config.yaml
arch: "dit"
model: "class-conditioned image flow-matching model"
dataset: "microscope photos of single blood and bone marrow cells"
train_examples: 194171
image_size: 32
horizontal_flip: true
conditioning: "class"
objective: "flow_matching"
cond_dim: 256
targets: ["cell type"]
num_classes: 17
cond_dropout: 0.2
logit_normal_time: false
norm: "layernorm"
activation: "gelu"
mlp_ratio: 4
head_dim: 48
fused_qkv: false
qk_norm: false
inner_norm: true
patch_size: [4, 4]
layers: 6
width: 256
positions: "learned"
optimizer: "muon"
muon_scale: "match_rms_adamw"
lr: 0.0048
momentum: 0.95
nesterov: true
orthogonalizer: "polar_express"
adamw_lr_other_params: 0.0017
l1_shrink: 0.003
steps: 13100
batch_size: 384
epochs: 25.9
lr_schedule: "linear"
final_lr_fraction: 0
warmup_steps: 2620
weight_decay: 0.1
adamw_weight_decay_other_params: 0.01
Rows from block 3 of a small class-conditioned image flow-matching model, named by matrix and row number. Rows with one number belong to one neuron. Each number is 128 + 24 x the weight over its row's rms, rounded and kept within 0 to 255. All counts start at 0.
After each neuron's rows are labels from the 100 images, of 14848 (inputs lightly noised), where the neuron reaches its highest value: "responds to" is what is common among them. Only what is clearly more common there than usual is listed. The data: microscope photos of single blood and bone marrow cells. In brackets: how many of the 100, against the usual share in percent.
# fc1: MLP up (model.blocks.3.mlp.fc1.weight, 1024x256), inputs 0-127
# fc2: MLP down (model.blocks.3.mlp.fc2.weight, 256x1024, transposed), outputs 0-127

fc1.552 [106 133 126 110 113 103 108 125 127 175 155 153 106 123 124 141 113 111 120 123 148 123 128 124 153 123  87  73 106 101 166 140 116 140 130 150 148 174 157 136 117 123 147 132 131  45 122 138 100  88 127 124 161 120  99 113  84 143  95 120 126 103 132 126 125 106 162 148 140 135 113 143  43 123 132 108 107 150 129 126 102 157 154 136 144 111 124 177 113 121 121 187 148 169 114 138 110 158 134 190 119 134 193 106 129 140 111 128  95 137 126 127 146 130  85 109 134 123  97 110 119 129 112 134 130  67 113 125]
fc2.552 [125 125 122 144 126 110 111 118 112 139 142 184 168 157 134 132  82 104 128 177 100 118 169 134 105 152  83 170 118 149 102 152 106 139 112 123 145 149  85 151 123 128 115 137 139 197 113 143 123 134 161 147 188 134 114 132 175 144 207 151 121 129 124 118 127 150 139 115 151 133  70 132 149 106 114  84 122 170 116 125 132 128 170 165 153 163 129  86 118 171 152 184 110 148  95 118 146 127 121  77  60 124 126 111 137 106 130 136 104 136 116 170  93 108 115 127 124 129 137 124 133 124 147 127 159  97 142 113]
responds to: cell type: erythroblast (49 vs 14.3)

fc1.343 [161 150 129 135 100 142 138 125 119 123 138 118 129 114 113 150 133 120 124 126 107 140 195 135  98 109 132  75 103 126 138 128 126 124 111 103 127 117 107 141 127 125 136 120  79 159 124 128  97  96 102 106 102 139 175 107 114  73 133 172 131 136 121 119 123  98 120 125  91 124 130 144 144 200 103 143 128 136  87 116 126  96  89 125 147 157  68 163 132 122 129 171 153 112 107 112 147 166 115 170 122 106 123 142 128 126 132 109 132 121 130 162 127 143 131 109 125 102 129 137 126 105 157 143 122 139 123  76]
fc2.343 [121 139 124 120 131 127 169 115 138 173 126 150 128 105 119  71 116 108 143 137 132 122 101 133 149 138 149 130  87 139 118 145 110 139 103 134  75 107 118 165  97 124 146 157 109  72 174 124 106 171 128 126 146 163 136 160 145 122 181 162 125 123 105 123 139 138 168 119  96  99 127 126 178 144  75 130 131 131 206 130 124 176 154 132 132 103  91 124 126 147 101 132 155 156 146 141 128 105 117 121 110 171  87 147 112 141 135 120 124 137 127 137 142 154 139 141  95 135 115 167 123 129 131 199 117 126 127  91]
responds to: cell type: eosinophil (25 vs 4.2)

fc1.345 [122 176  86 129 131 168 123 134 120  89 143 136 140 116 140 139 114 144 137 100 169 168 123  95 120 148 159 129 146  87 104 119 151 146 134 176 193 139 121 132 117  95 129 117 126 169 106 137 153 133 155 120 127  84 152 125 137 136 164 131 144 132 155 143 121 142 132  96  94 136 139  96 136  61 137 120 137 135 133 162 121 102 186 108 149 129 112 155 124 162 126 151 147 116 109 133  34 126 116 133  93 103  87  96 129 119 108 142 139 149 122 112 151 107 130 104 121 138 130 163 137 106 169 101 138 124 159 122]
fc2.345 [ 91 175 100 123 109 120 144 129 120 158  73 179 132 117 135 151 173 141 145 138 134 149 132 134 126 145 161  95 139 131 129 120  96 150 102 193 155 163 112  99 109 106 141 124 140 140 103 129 128 152 123 123 121 152 102  89 130 125 132 154 125 162 118 118 130 131  73 144 162 128 114 129 135  82  89 138 130 140 130 123 133 150 130 110 142 112 147 163 119 136 101 117 140 165 113 109 173 165 140 146 147  85 116 135 167 136 108 169  69 100 129  80 138 130 137 128 137 156 114 137 122 119 121  90  50 142 139 114]
responds to: smear: peripheral blood (77 vs 16.2)

fc1.225 [125 131 135 127 164  73 138 119 112 127  98 181 149  55 120 142  90 122 142 133  74 119 140 143  81 117 111 107 122 118  88 133 142 131 134 133 123 149 103 151 108  86 214 109 153  67 105 119 127 112 145 138 122 113 157 128 118 129 143 114 139 132 124 129 132 102 148 156 111 140 123 105 151 141 217 163 101  95 140 134 122 168  98 148 137 126 119 182 133 114 118 137 104 161 158 113 139 160 140 122 119 140 126 166 115 160 107 124 111 117 122 175 144 143 101 135 132 136  78  98 121  79 108 151 137 164 122 153]
fc2.225 [141 134 136  98 154 152 147 138 117  96 129 100 111 122 133 131  97 149 127  89 219 153 124 131 152 120 128 186 109 144 135  89 136 122 114 106 133 128 108 115 147 130  56 118 109 169 125 132 134 127 152 134 108  85 142 123 115 139 108 137 152 112 131 128 173 166 137 140  95 119 127 122 167 158 239 129 150 140 120 139 122 115 137 124 145 116 117  83 120 147 153 126 155 199 131 134 123  73 143 107  74 156 130 133 157 115 137 109 122 120 134  97 109 151 134  92 105  96 161  79 130 120 153 142 132 150 143 201]
responds to: cell type: lymphocyte (58 vs 15.2)

fc1.32 [119 118 128 114 122  95 102 129 138 112 123 161 112 132 137 134 141 140 108 112 135 132 127  99 178  97 134 119 136 111 151 177 127 122  95 128 145 108 130  69 134 138 132 132 162 140 120 120 135 104 154  91 126 157 162 135 132 121 110  56 109 137 149 128 129 110 107 141 123 147 122 103 121 133 100 124 110 150 163 131 115 128 116 137 138 118 128 144 124  93 125 110 120 108 165  93 143 114 129 119 104 118 118 136 120 120 157 116  61 150 118 176 134 129 143 150 111  98 126 124 110 162 119  84 144 126 143 132]
fc2.32 [139 142  92 127 119  73 164 134 135 104 104 164 163 123 135 114 113 112 122 131 123 116 140 132 121 127 123 122 116 152 115 136 105  99 149 136 162 110 127  98 115 127  95 163 126  83 115 116  98 130 125 121 136 138 129 113 169 123 127 115 143 127 156 135 130 157  56 131 159 179 147 122 106 164 127 162 127 111 195 153 120 118 132 120 132 115 121 100 110 103 129  99 160  92 113 122 134  81 138 119 104  95 165 124 154 138 101 124  42 134 113  60 138 127 116  99 158 128 116 115 105 124 129  96 160 115 104 136]
responds to: cell type: erythroblast (46 vs 14.3)

fc1.416 [ 84 127 138  83 139 137 133 130 130 150 119 114 122 123 131 142 127 172 137  74 109 111 140 123 179 118  76 159 124 142 103 136 156 152 133 114 125 130 102 112 135 187 132 132 115  86 122 141 141 128 142 118 130 117 102 155 114 105 129 143 126 138 113 120 152 101 121 112  96 101 118 130  55 119 100 167 112 121 130 119 135 145 138 125 145 155 138  99 101  78 120  83 125 154 130 131  73 144 145 112 135 108 101 122 181 137 117 115 114 177 131 135 142 114  98 121 134  93 132 123 119 155 126 128 176  99 131 104]
fc2.416 [121 129 128 136 117  97 128 131 118 109  96  95 137 176 147 141 141  91 135 162 104 127 127 128 108 115 112 105 132 127 116 120 130 120 115 126 151 112 142 137 103 180 128 104 138 122 137 165  72 106 153 109 156 109 160 148 122 108 165 172 130 132 129 130 182 148 148 103 113 155 137 138  99  85 128 112 115 164 106 107 153  84 126 128 143 127 159 181 131 108 116 111 161 107 125 115 129 140 131 188 151  94 121 123 134 120 136 147 162 121 138 178 154 135 135 147 111 152 129  79 122 138 136  83 169  82 128 124]
responds to: cell type: eosinophil (61 vs 4.2)

fc1.569 [113 136 135 153 141 166 125 115 117 140 134  88 190 109 153 114 140 131 144 147 137 112 181 109 121 171 157 136 145 144 151 146 132 137 110  98  86 116 102 153 143  74 122 152 121 109  91 129 131 189 105 140 124 118 127 139 103 172 154 160 131 159 116 119 135 118 157 135 174 116 146  96 107 154 156 139 121 133 132 135 126 105 107 144 126 126  40  91 145 123 111 139 167 136  99 134  84 123 123 111 128 136 164 118 165 135  89 126 123 156 129 134 153 143 103 102 118 106 130 162 139 154 108 144 129 144 141 120]
fc2.569 [129 125 120 109 142 131 155 133  85 115 116 103  77 128 132 141 124 130 122 127 158 118 128 130 255 117 127 150 107 126 137 105 120 107  93 172 129 128 126 111 147 147  83 139 149  87 144 117 131 108 177 143 113 156 142 124  93 130 160 118 119  90 139 150 113 139 138 101 124 119 162 132  74 118 140 146 118 134 132 148 132 155 124 127 120 135 166 131 131 132 122  96  93 183 118 134 145 128 110 113 109 110 148 126 160 131 131 114 135 119 114 133 141  75 134 162 128 146  93 117 137 128 152 105 124 143 125  97]
responds to: smear: peripheral blood (96 vs 16.2); cell type: myeloblast (28 vs 1.9)

fc1.90 [154 109  91 132 149 121 137 159 177 131 144 133 135  81 166 130 206 138 116 169 157 125 173 115 137 132 138 120 108 101  94 124 124 147  97 135 112 123 102 134 128 160 156 109 129 108 173 129 113 164 132  95 110 117 142 136 146 107 153 130 107 166 145 121 119 171 127 148 132 147 157 118 100 146 147 127 152 163 106 177 150 116 131 137 156 172 120 153 159 100 127 161 128 116 124 119 121 131 110  96 125  89 174 128  62 130  85 132 134 139 142 131 148 115 116 128 113 115 137 121 128 151  90 111 134 161 136 114]
fc2.90 [117 104  66  70 138 148 115 163 179 123 138 114 144 106 139 166 118 146  98 136 118 128 135 128 103 100 112 122 167 168 161 113 145 142 180 111 109 135 132 149 126 120 127 125 130 132  91 117 133 122 123 131 159  98 178 119  74 117 116 165 104 161 124 156 109  53 163 132 132 103  65 123  73 137  97 124 164 131 143  92 109 158  87 121 146 126 123 119 102 113 132 123 118  88 113 156 139 113 165 168 137 132 112 132 144 136  94 135 139 126 155 132 141  98 110 146  93 119  92  83 134 108 141 120 113 169 137 121]
responds to: cell type: lymphocyte (43 vs 15.2)

fc1.224 [115 120 136 147 131 139  79 122 137 134 122 126  99 102 126 148 102 131 123 131 106 121 121 106 123 190  92 103 128 112 126 129 135 132 140 162 109 134 108 112 128 120 133 130 169  99 133 146 164  97 104 137 140 157 106 114 129 195 133 150 139 159 126 144 136  76 184  90 108  96 132 132 113 157 170 145 123  90 121 126 127 149 112 113 115 127 103 125 130 139 138 136 133 108 138  98  93  74 130  87 113 148 145 134 150 122 123  99 164 144 124  94 186 163  99 116 144 158 121  95 140 148 125 182 151  99 124 116]
fc2.224 [128 127 130 122 126 136 151 132 118 113 163  39 154 120 136 140 124 132 132 114 156 127 118 145 184 114 117 156 147 101 139 131 114 132 116 177 115  75 144 130 123 169  99 124  58 138  89 146 185 113 138 122 158  95 109 133 120  61 122 173 127 147 126 128 112 172 151 132 134 147 136 149 166 156  94 122 136 157 101 130 131 133 157 131  93 166 109 106 127 130 115 145 101 149 100 127  83  99 128 116 136 121 138 108 105 111 128 103 138 123 128 127 154 162 142 150 134  52 147 123 134 139 138 105  58 109 135  99]
responds to: cell type: promyelocyte (58 vs 6.4)

fc1.558 [145 141 138 137 160  98  95 108 134 121 104 115 123 187 125 123 131 141 121 107 152 102 128 104 130 108  81 100 116 142  77 134 127 131 114 154 140 115 165 110 136 100 127 148 135 133 106 111 125 102 123  97 119 157 125 172 123  92 127 115 120 122 117 135 117 135 125 154 154 168 120 117 124 104 153 138 108  88 106 135 146  74 104 116 150 160 128 104 118 144 115 147 107 149 134 148 127 138 130 170 111 174  91 152 131 119 118  83 153  80 120 111 130 139 159 118 188 124 108  95 132 145 124  63 132 106 144 103]
fc2.558 [ 72 160 125 136 141 135 122 124 132  99 114 183 121 147 139 140  99 163 170 156 114 140 131 118 163 170 124 172 120 128 153 123 139 129 144 117 137 124 127 144 147 132  89 138 192 138 127 114 131 170 148 116  97 121  98 124 159 153 110 136 147 106 124 117  87 141 113 133 104 100 128 114 121 126 153 157 145 141 129 131 118 110 165 121 156 112 128 147 141 151 159 133 105 137 125 114  90 115 114 122 135 185 113 152 121 126 147 127 140 172 140 169 114  78 136 130 113 169 151 119 128 126 152 116 138 161 130  97]
responds to: cell type: segmented neutrophil (47 vs 20); smear: peripheral blood (44 vs 16.2)

fc1.187 [121 107 137 120 133 123 144 119 125 114 139 115 112 128 112 163 136 120 120 132 123 124 115 120  51 137 148 175 173 124  80 115 116 105 125 154 109 106 161 108 159 170 157 111 174 122 171 195 130  62 144 159 149 122 115 139 134 122 133 174 121 102 129 128 139 121 116 132 160 131 145 114 157 116 125 109 113 118 118 139 108 114 135 122 153 134 117  98 120 127 117 125 105  99 165 135  81 101 114 157  68 161 107 119 167 101 143 137 140 161 119 144 127 141 144 155 138 129  85  88 104 134 157  93 148 139 127 176]
fc2.187 [138 127 130 129 104 163  97 114 126 152 122 134 127  94 101 114 142 166 116 158 105 100 131 148 150 149 128 145 158 150 104 147 122  94 125 164 128 114 123 136 117 139 154 133 126  88 111 151 146 122 124 178 154  77 120 154 123 111 131 132 126  90 114 131 125 183 114 106 137 108  72 111  84 124  86 108 121 130 117 128 123  84 150 113 105 126 158 125 134  83 129 128 109  85 153 130 157 134 121  76 127 131 129 106 103 128 124  81  66 110 112 153 141 133 153 119 119  92 161  80 140 141 108 161 143 159 125 170]
responds to: cell type: promyelocyte (27 vs 6.4)

fc1.544 [132 121 134 139 130 120 154  89 143 152 131 216  90 103 130 101  98 138 127 178 154 100 128 109 156 137  97 140 117 128 160 133  89 128 152 103 124 121 106 169 150 119 142 130 130  89 178 149 104 130  64 158 163 121 135 158 118 133 107 151 156 116 115 120 134  97 170 120 131 141  96 136 134 105 145 150 111 138 147 130 129 148 130 135  95 160 108  84 129 114 134 149 142 119 131 138 203 125 128 146 125 127  99 110 161 120 105  95 108 138 125 131 101  84 106  96 147 134 105 107 126  83 123 141 132 117 124 148]
fc2.544 [111 129 128 138 109  99 130 145 122  99 111  75 152 119 109 150 129 179 140 144 149 129 155 140 175 108 131  81  96 105 166 132 116 135 135  83  77 155 117 161 159  94 112 169 133 131 131 164 114 123 141 122 148 105 147 133 119 172 126 169 144 120 122 135  74 143 108 134 126 111 160 137 109 115 145 139 137 138 115 126 120 136 138 133 160 122 145 178 130 102  65  78 146 157 111 107  46 191 121 124 148 153 179 145 115 145 127 165 159 113 135 180  94 124 124 118 139 109 132  85 119 132 106 112 117 129 139 105]
responds to: cell type: erythroblast (32 vs 14.3)

fc1.410 [130 134 138 140 118 177 119 130 127 123 153 129 140 158 133 120 172 132 134 126 119 132 125 122 166 110 148  42 129 111 184 131 129 147 126 131 134 218  92 131 135 153 106 134 126 134 137 109 145  95 131 129 106 106 140 129 127 141 106 129 118 167 137 140 144 107  78  84  99 183 122 143 144 140 102 128 119 112  99 132 122 103 152 110 124 124 188 132 130 106 149 138 138 119 177 115  93 125 141  95 135  84 130 138 121 130 138 180 132 149 129 114  77 119 117 186 166 142 130 123 132 121 119 122 126 117 136 121]
fc2.410 [ 90 140 130 148 117 123 162 135 121 109 154 133  87 163 160 155 100  96 123  95 110 120 130 139 114 135 161 157 132 132 158 121 144 140 102 129 127 118 131 159 126 136 134 160 177 106 147 104 132 126 105 102 123 115  88  81 113 109 172 141 128 134 121 124 111 129 129 120 125  98 121 167 107 128 102 115 105 141  71 119 121 107  72 147 119 173 167 142 129 119  79  89  95 156 146 126  57 126 135 162 153  81 116 125 140 123 127 138 140 136 116 190 117  93 146 123 113 142 109 151 122 103 125 110 114 155 134  98]
responds to: cell type: eosinophil (64 vs 4.2)

fc1.318 [134 139 123 153 126 114  80 121 168 132  92 103 134  94 141 116 170 154 127 124 114 116 105 130 122 105 199 151 134 104 151 135 136 167 163  74 123 154 143 147 119 142 134 142 161 132 135 104 132  97  99 129 193 113 146 135 132 128 108 138 146 117 134 136 121 140 146 124 121 140 101 126 140 114 140 139 108 147 188 128 149 104 126 130 108  84 137 121 166 132 102 128 102 161 102 145 129 150 151 123 114 119 142 155 124 126 156 108 131 168 109 102 133 139 122 150 131 131 104 116 136 147  42 141 137 102 130 129]
fc2.318 [110 119  92 110  74 125 134 119 199 134 115 120 146 127 102 113 167  94 117 111 122  99  96 176 138 100 113 130 127 117 123  92 144 196 135 142 125 104 139 127 120 150 109 121 167 118 146 116 131 131 117 136 122 139 126 133 119 123 120 127 124 173 111 132 109 142 102 129 126 121 151 128 132 103 127 105  65 148 130 143 128 122 165  94 113 127 143 136  92 149 147 142 152 133 157 127 135 110  61 139 128 113  96 147 129 144 205 122 124 133  87 121 125 151  98 129  87  90 131 108  92 147 174 122 165 163  94 147]
responds to: cell type: lymphocyte (41 vs 15.2)

fc1.25 [122 130 119 118 138 112 127 133 133 121 140 111 158 117  88 156 128 171 127 125 111 143 130 125 132  98 142  76 152 105 168 131 120 110 186 146 140 185 129 159 171 137 191 136  92  70 132 117 128 122 113  95 108 155 149 125 155 157 127 103 126  88 117 120 133  98 121 129 170 148 119 171 100 118 122 112 135 157 102 131 131 111 123 140 163 132 118 119 132  98  92 144  93 128 105 138 133 145 132 178 134 118 134 120 130 134 117 139 113 128 115 146 156 122 130 159 120 153 127 109 140 152 132  83 113 130 123 150]
fc2.25 [150 140 129 156 129 158 148 123 126 157  91 148 113 130 133 138 121 107 140 134 111 116 119 137 132 165 165 179 111 131 109 124  98 109 147 143 130 110  99 121 114 117 123 149 145 138 120 119 122 168 119 136 113 155 123 103 144 137 146  35 116 187 138 121  94 137 114 136 146 167 129 175 197 145 105 141 129 128 141 115 139 103 107 127 109 130 108 149 118 142 105  76 108 110 134 127 128 130 124 116 147 162 146  94 115 123 138 105 115 137 127 112 155 167  96  91 117  52  57 112 137 138 107  84  85 171 116 138]
responds to: cell type: eosinophil (52 vs 4.2)

fc1.759 [119 104 140 123 143 124 136 117 148 125 149  94  91 118 134 139 117 179 149  87  80 103 191 110 161  60 103 104 107 170 120 185 124 137 129 137 161 194 112 131 118  90 108 111 123  71 101 157  99 143  96  93  91 102 109  89 128 123 126 158 157  71 124 137 135 105 134 124 112 132 161 137 106  83 113 142 129 147 111 138 124 151 125 129 124 124 137 154 138 103 120 107 133 139 128 137 128 122 136 123  86 115 150 110 182 118 110 141 106 137 117 147 128 124 108 105 152 137 112 162 134 138 149 116  96 156 129 159]
fc2.759 [121 124 130 110 157 136 126 143 156 139 154 106 194 127 129 172  73 146 139 178 147 131  97 132 134 164 128 138 128 112 119 224  99 132 107 165 169 166 124 102 134 137 142 123 163 205 137 129 128 150 146  96 162 112 138 125 114 150 154 140 159 120 119 125 131 111 110 137  89 120 101 145 136 106 141 143 131 137 151 122 127 119 109 135 122 155 114  99 121 113 146 124 124 126 153  97 139 150 117 109 109  85 151 121 129 117 129 145 111 168 122 145 120 159  75 129 145  97 116 123 128 142 106 132 106 140 122 143]
responds to: cell type: eosinophil (32 vs 4.2)

fc1.739 [123  87 120 116 143 107 124 118 133 155 111 111 110 157 109 105 150  96 107 123 125 117 142 123 151 110 183  87 100 134 125 113 128 130 152 145 107 119  96 109 125 104 166  77 169 111 110 164 113 122 138 114 100 127  90 127 117 130 127 103 133 163  98 120 120 134 114 121 120 173 132 144 116 152 125 115 128 110 130 134 125 107 115 106 109 126 130 118 132 112 117 118 198 148 210 120 110 125 131  86 144 130 166 105 148 129 124 168  58 130 121 146 103 110 118 123 134 111 145  95 131 144  97  84 132 132  93  90]
fc2.739 [159 132 119 143 140 120 131 131 139 144 112  95 151 151 101 159 185 104 137 157 110 141 163 119 114 123 179 162 135 128 132 174 121 126  96 113 122  92 151 151 146 128 104 150 147 133 124 105 153 103 142 119 123 129 117  98  81 123 127 117 115  77 134 119 113 178 118 139 102 108 117 122 155 110 146 123 135 100 126 134 127 142 143 124 115 110  98 151 131 150 119 119 114 168  47 172 154 158 128 153 117  86 136 113 154 131 132 151  74 147 140  65 139 139 105 118 127 115 103 127 135  96 127 113 126 112 117 113]
responds to: cell type: lymphocyte (34 vs 15.2)

fc1.430 [119 134 140 153 135 129 147 113 130  92 148 134 150 145 105 106 116 108 124  86 168 121  96 111 131 115 114 119 114 128 203 140 125 133 156 127 145 136 130 110 126 144 138 123 132 123 116 139 147 120 113 164  96 112 125  62 145 133  86 166 116 105 122 129 118 155 135 127 154 173 111 166 132 118 184 135 138 115  97 142 133 139 112 131 136 101 132 132 145 125 117 127 147 133 111 150 189 150 134 151 141 179 105 127 129 142 132 127 206 117 120 129 108 145 129  83 126 117 162 127 147  86 132 119 140 158 123 148]
fc2.430 [101 120 139 108 129 124 100 123 127  95 134 127 138 182  88 131 126 147 131 157 123 130 123 135 159 154 134 131 137 106 126 129 140 128  86  96 171 118 109 158 135 131 128 128 133 132  99 134 107 165 142 157 126 127 134  69 133 152 182 156 128 138 122 139 146 109 109 125 151  95 151 159 127 121 159 128 145 139  90 114 117 161 130 115 130 131 114 133 145 163 122 141 146  95 106 141 151  98 122 124 111 184 113 102 126 145 119 113 227 128 149 107 155 132 139 125 150 130  73 134 104 119 159 122 127 139 114 116]
responds to: smear: peripheral blood (50 vs 16.2); cell type: lymphocyte (36 vs 15.2)

fc1.711 [190 108 129 155 144 129 149 165 127 150  92 112 139 137 128  98 159 151 107 138 148 136 132 117 129 124 135 137  82 152 157 158 136 103 135 147 144 172 167 139 103 127 134 127 139 120 143 122 142 138 119 131 137 145 187 118 166  99 106 130 149 125 126 128 137 104 146 133 116  82 106  52 126 128 130 121 147 136 143 134 126 126 118 146 124  50 129 166 127  61 165 135 129 129 123 126  83 135  97 137  77 144 156 152 172 124 143  99 120 151 125 124 125 142 151 140 109 134 118 122 131 129  86 130  98  80 112 100]
fc2.711 [132 123  98 101 113 106 150 118 158 106 130 145 139 106 135 128  66  79 104  82 147 111 142 125 113 151  91 120 126 121 159  90  97 117 115 111 119 129 146 106 154 156  71  99 168 117 130  85  95 168 101 126 158 126 145 156  98 103 155 159 128  90 157 124 138 139 176 125 128 159 138  95  98 130 124 148 143 126 132 130 113 147 116 112 114 169 122  99 138 197 115 116 140 121 134 136 134 152 125 144  93 138 131  97 116 165 169 123 105 141 127 144 176 148 181 113 102 105 145 118 103 128 190  87 128 106 118 174]
responds to: cell type: lymphocyte (44 vs 15.2)

fc1.344 [120 117 130 101 129 135 122 122 125 123  92 137 136 135 147 155 118 129 136 134 105 112  90 124 130 111 139 134 129 147 150 119 105 144 176 167 100 127 149 129 180 112 125 117 165  94 144 143 113  76 124 156 129 137 150  70 166 154 140 163 135  98 121 118 128  98 156 131 113 128 145 117 102 119  84 134 122 122 120 134 128 221 150 134 117 112 193  88 108 169 147 115 138 124 121  96  98 139 108 102 150 111 151 128 138 120 125 163 138 136 145 107  95 102 165 146 157 113 103 146 132 151 143  75 161 111 122 192]
fc2.344 [ 94 117 141 146 158 119 115 138 139 140 107 125 126 151 146 110 121 127 123 108 161 130 144 112 117 130 150 153 174 140 122 139 151 115 141 108 101  95 140 106 128 127 158 106 148 168 157 111  84  99 111 167 120 164 123 130 114 114 110 128 135 148 138 123 224 131 126 143 108 128 136 150 131 130 143 105 104 131 128 141 135 132 147 155 160 110 176 193 115  98 126 142 150 121  95 161 165 124 124  87 127 128 152 121 123 123 115 134 132  97 147 166 120 138 108 102 102 107 133 111 118 139 133 106 179 115 143 207]
responds to: cell type: eosinophil (37 vs 4.2); smear: peripheral blood (36 vs 16.2)

fc1.26 [118 159 128  93 138 121 125 124 108 167 117  88 139 135 142 109 126 111 145 164 172 131 105 111  99  96 148 177 160 126 146 163 132 125 133 129 116 119 114 110 117  93 133 144 128 154 127 146  89  93 116  80 140 131 172 112  96 131 137 122 117 120 137 131 140 137 102 135 142  79 130 139 136 159 130 126 110 159 111 125 134 112 113 159 133 118  86 142 128 161 145 149 125  98 177 123 150 145 124 110 112 121 126 139 131 140 100 145 108 113 120 175 136 179 162 186 139 170 113 131 132 108 119 131  88 113 103 167]
fc2.26 [190 129 129 121 130 190 126 132 129 109 175 120 142 136 154 123 177 101 115 151 127 144 136 143 124 102 158 126  97 120 101 110 108 109 152 102 124 181 106 114 127 128 186 113 115  94 115 119 112 146 116 113 138 101 139 188 140 149  83 132 112 119 134 119 134 149  85 128  63 138 136 141 146 121  74  92 125 170 164 126 126  79 121 140 159  98 154 111 125  89 122 119 117 100 106 106 134 141 147 149 110 117 151 122 104 137 133 119 126 125 122 129 123 150 154  47 117 121 217 161 145 122 140 124  84 119 116 134]
responds to: cell type: promyelocyte (47 vs 6.4)

fc1.605 [134 106 161 104 128 155 127 128  53 109 132 130 122  98 128 115 124  64 146 117  86 133 115 132 127 116 150 163 130 127 124 109 155 158 138 150 101 146 101 140 146  95 117  92 129 175 116 132 123 118 163 110  94 149 122 151 130 108  95 150 141 135 141 127 129 131 115 142 130 183  80 199 128 169 124 160 138 124 119  84 115 113 140 136 104 130 154 122 117 111  84 164 104 147 127 135 142 155 129 122 152 142 133 122 143 103 104  97 140 142 154 137 155 112 129 118  96 110  70 119  93 148 141 125  83  83 143 132]
fc2.605 [ 71 111 163 127 137 122 134 146  76 134 114 175 124 100 121 121 129  85 133 136 170 119  75 144 138 147 102 112 135 184 121 101 121 157 137 139 117  88 124 197 155 138 155 108 115 135 150 129 147 101 222  82 106 150 106 117 120 124 146 149 156 108 127 127 110  97 101 134 146 125 168 174 128 125 125 151 125  62 151 139 126 141 139 136 118 111 118 124 123 104 130  91 152 137 135 101 145 124  95 134 112 119 137 127 126 135 100 112 112 132 150 136 135 113 119 128 101 126  70 137 134 144 152  86 125 110 126 185]
responds to: smear: peripheral blood (77 vs 16.2); cell type: segmented neutrophil (55 vs 20)

fc1.122 [116 113 123  84 126 162  71 149 139 119 110 129 160  98 156  96 152 139 139 133 105 152 131 139 136 115  88 125 141 114 120  89 129 160 101 170 104 160 103 119 129 104 139 136 140 135 147  96 142 106 163  96 128 121 106 107 131 136 152 101 148 117 144  86 123 137 130 101 130 183 119 108  94 124 139 128 146 161 136 135 139 128 122 142 133 145 143 118 133 151 126 166 132  82 128 143 131 105 134 138 131  93 153 134 144 149  95 151 136 123 176 133 116 131 132 135  91 126 132  90 120 133 123  97 136 138 128  84]
fc2.122 [135 133 109 138 113 139  96 148 154  76 148 127 139 125 157 116 121 121 140 127  96 133 118 118 101 139 153 113 125 126 104 101  89 129 156 130 120 148 109 142 118 126 128  86 151  90 149 105 125 189 151  91 102 108 130 158  90 117 126 194 121 127 123 161 105  41 167 147 129  90 105 128 103 164 105 128 152 141 143  86 116 163 106 135 109 129  71 118 133 147 106 132 162 128 123 155 138 115 137 125  60 105 124 125 132 116 112 133 117 127 167 160 117 135 142 146 128 109  86 125 132  77 168 137 117 146 113 133]
responds to: smear: peripheral blood (96 vs 16.2)

fc1.217 [100 159 135 140 130 103 118 106 122 104 127 120 162 161 153 132  96 119 139 127 104 125 116  89 132 105 110  77 124 149 120 164 160 137  97 157 115 118 139 115 107 118 151 141 156  85 125  69 106 124 139 170 129 143 130 162  81 114 130 117 109 150 124 170 138 131 180 146 116 154 147 114 109 111 118 148 107 192 123 114 106 119 101  97 134 119 105 116 117 133 132 122 135 129  66 142 126 127 120 103 145 137 128 118 122 123 154 136 106  46 102 142 109 111 134 116 124 133  75 134 136 106  76  95 138 127 126 120]
fc2.217 [158  91 113 121 120 102 145 154 122  89 145 122  87 149 128  83 127 150  88 111 115 134 145 139  81 153 115 153 163 150 133 126 132  96 141 169 134 117 105 145 133  95 110  97 140 157 147 100 122 139 115 133 158 129 119 131 180 113 109 123 120 105 107 139 106 119 139 133 132 126 126 139 147 105 127  87 149 159 133 142 129 126 115 133 125 125 105 103 142 119 153  99 159 138 150  96 131 121 123 170 180 112 144  83 100 120 114 118 116 110 122 128  92 153 116 129 122 101 112 125 144  96 139  82 170 170 102 136]
responds to: cell type: erythroblast (34 vs 14.3)

fc1.350 [108 156 114 133 107 115 106 113 102 132 150 162 140 112 109 122 139  88 140 143 122 167 154 108 147 132 115 147 123 153 113 108 112  93 126 154 122 126 130 103  95 116 134 119 164 166 128 151 102 102 107 110 113 130 133 128 140 171 110  96 206 114 127 129 119 128 126 133 132 158 119 138 138  84 141 142 129  88 120 126  92 175 140 159 131 128 127 104 113 124 107 149 163 122 103 133 133 131 205 120 128 184  82 121 102 134 209 148 140 135  56 117 127 130 173 137 136 127 113 123  39 134 107 152  96 124 151 136]
fc2.350 [ 82 144 109 124 129 125 155 123 107 118  92 133 128 124 114 177 152 156 137 125 103 149 160 126 134 176 119 124 117 135 118 112 117  99 159 113 130 158 132 123 111 129 131 156 142 123 171 113 142 123 116 118 128 150 134  96 230 130  66 123 160 129 135 127 108 138 111 208 123 146 140 115 165 137 123 117 114 126  90 127 148 114 115 152 117 123 157 125 141 121  67 126 142 131 133 127 195 170  82 126 140 136 141 150 118 115 178 154 137 100  85 161 118 147 119  95 114 121 154 140 190 153 141 136 123 120 157 150]
responds to: smear: peripheral blood (41 vs 16.2)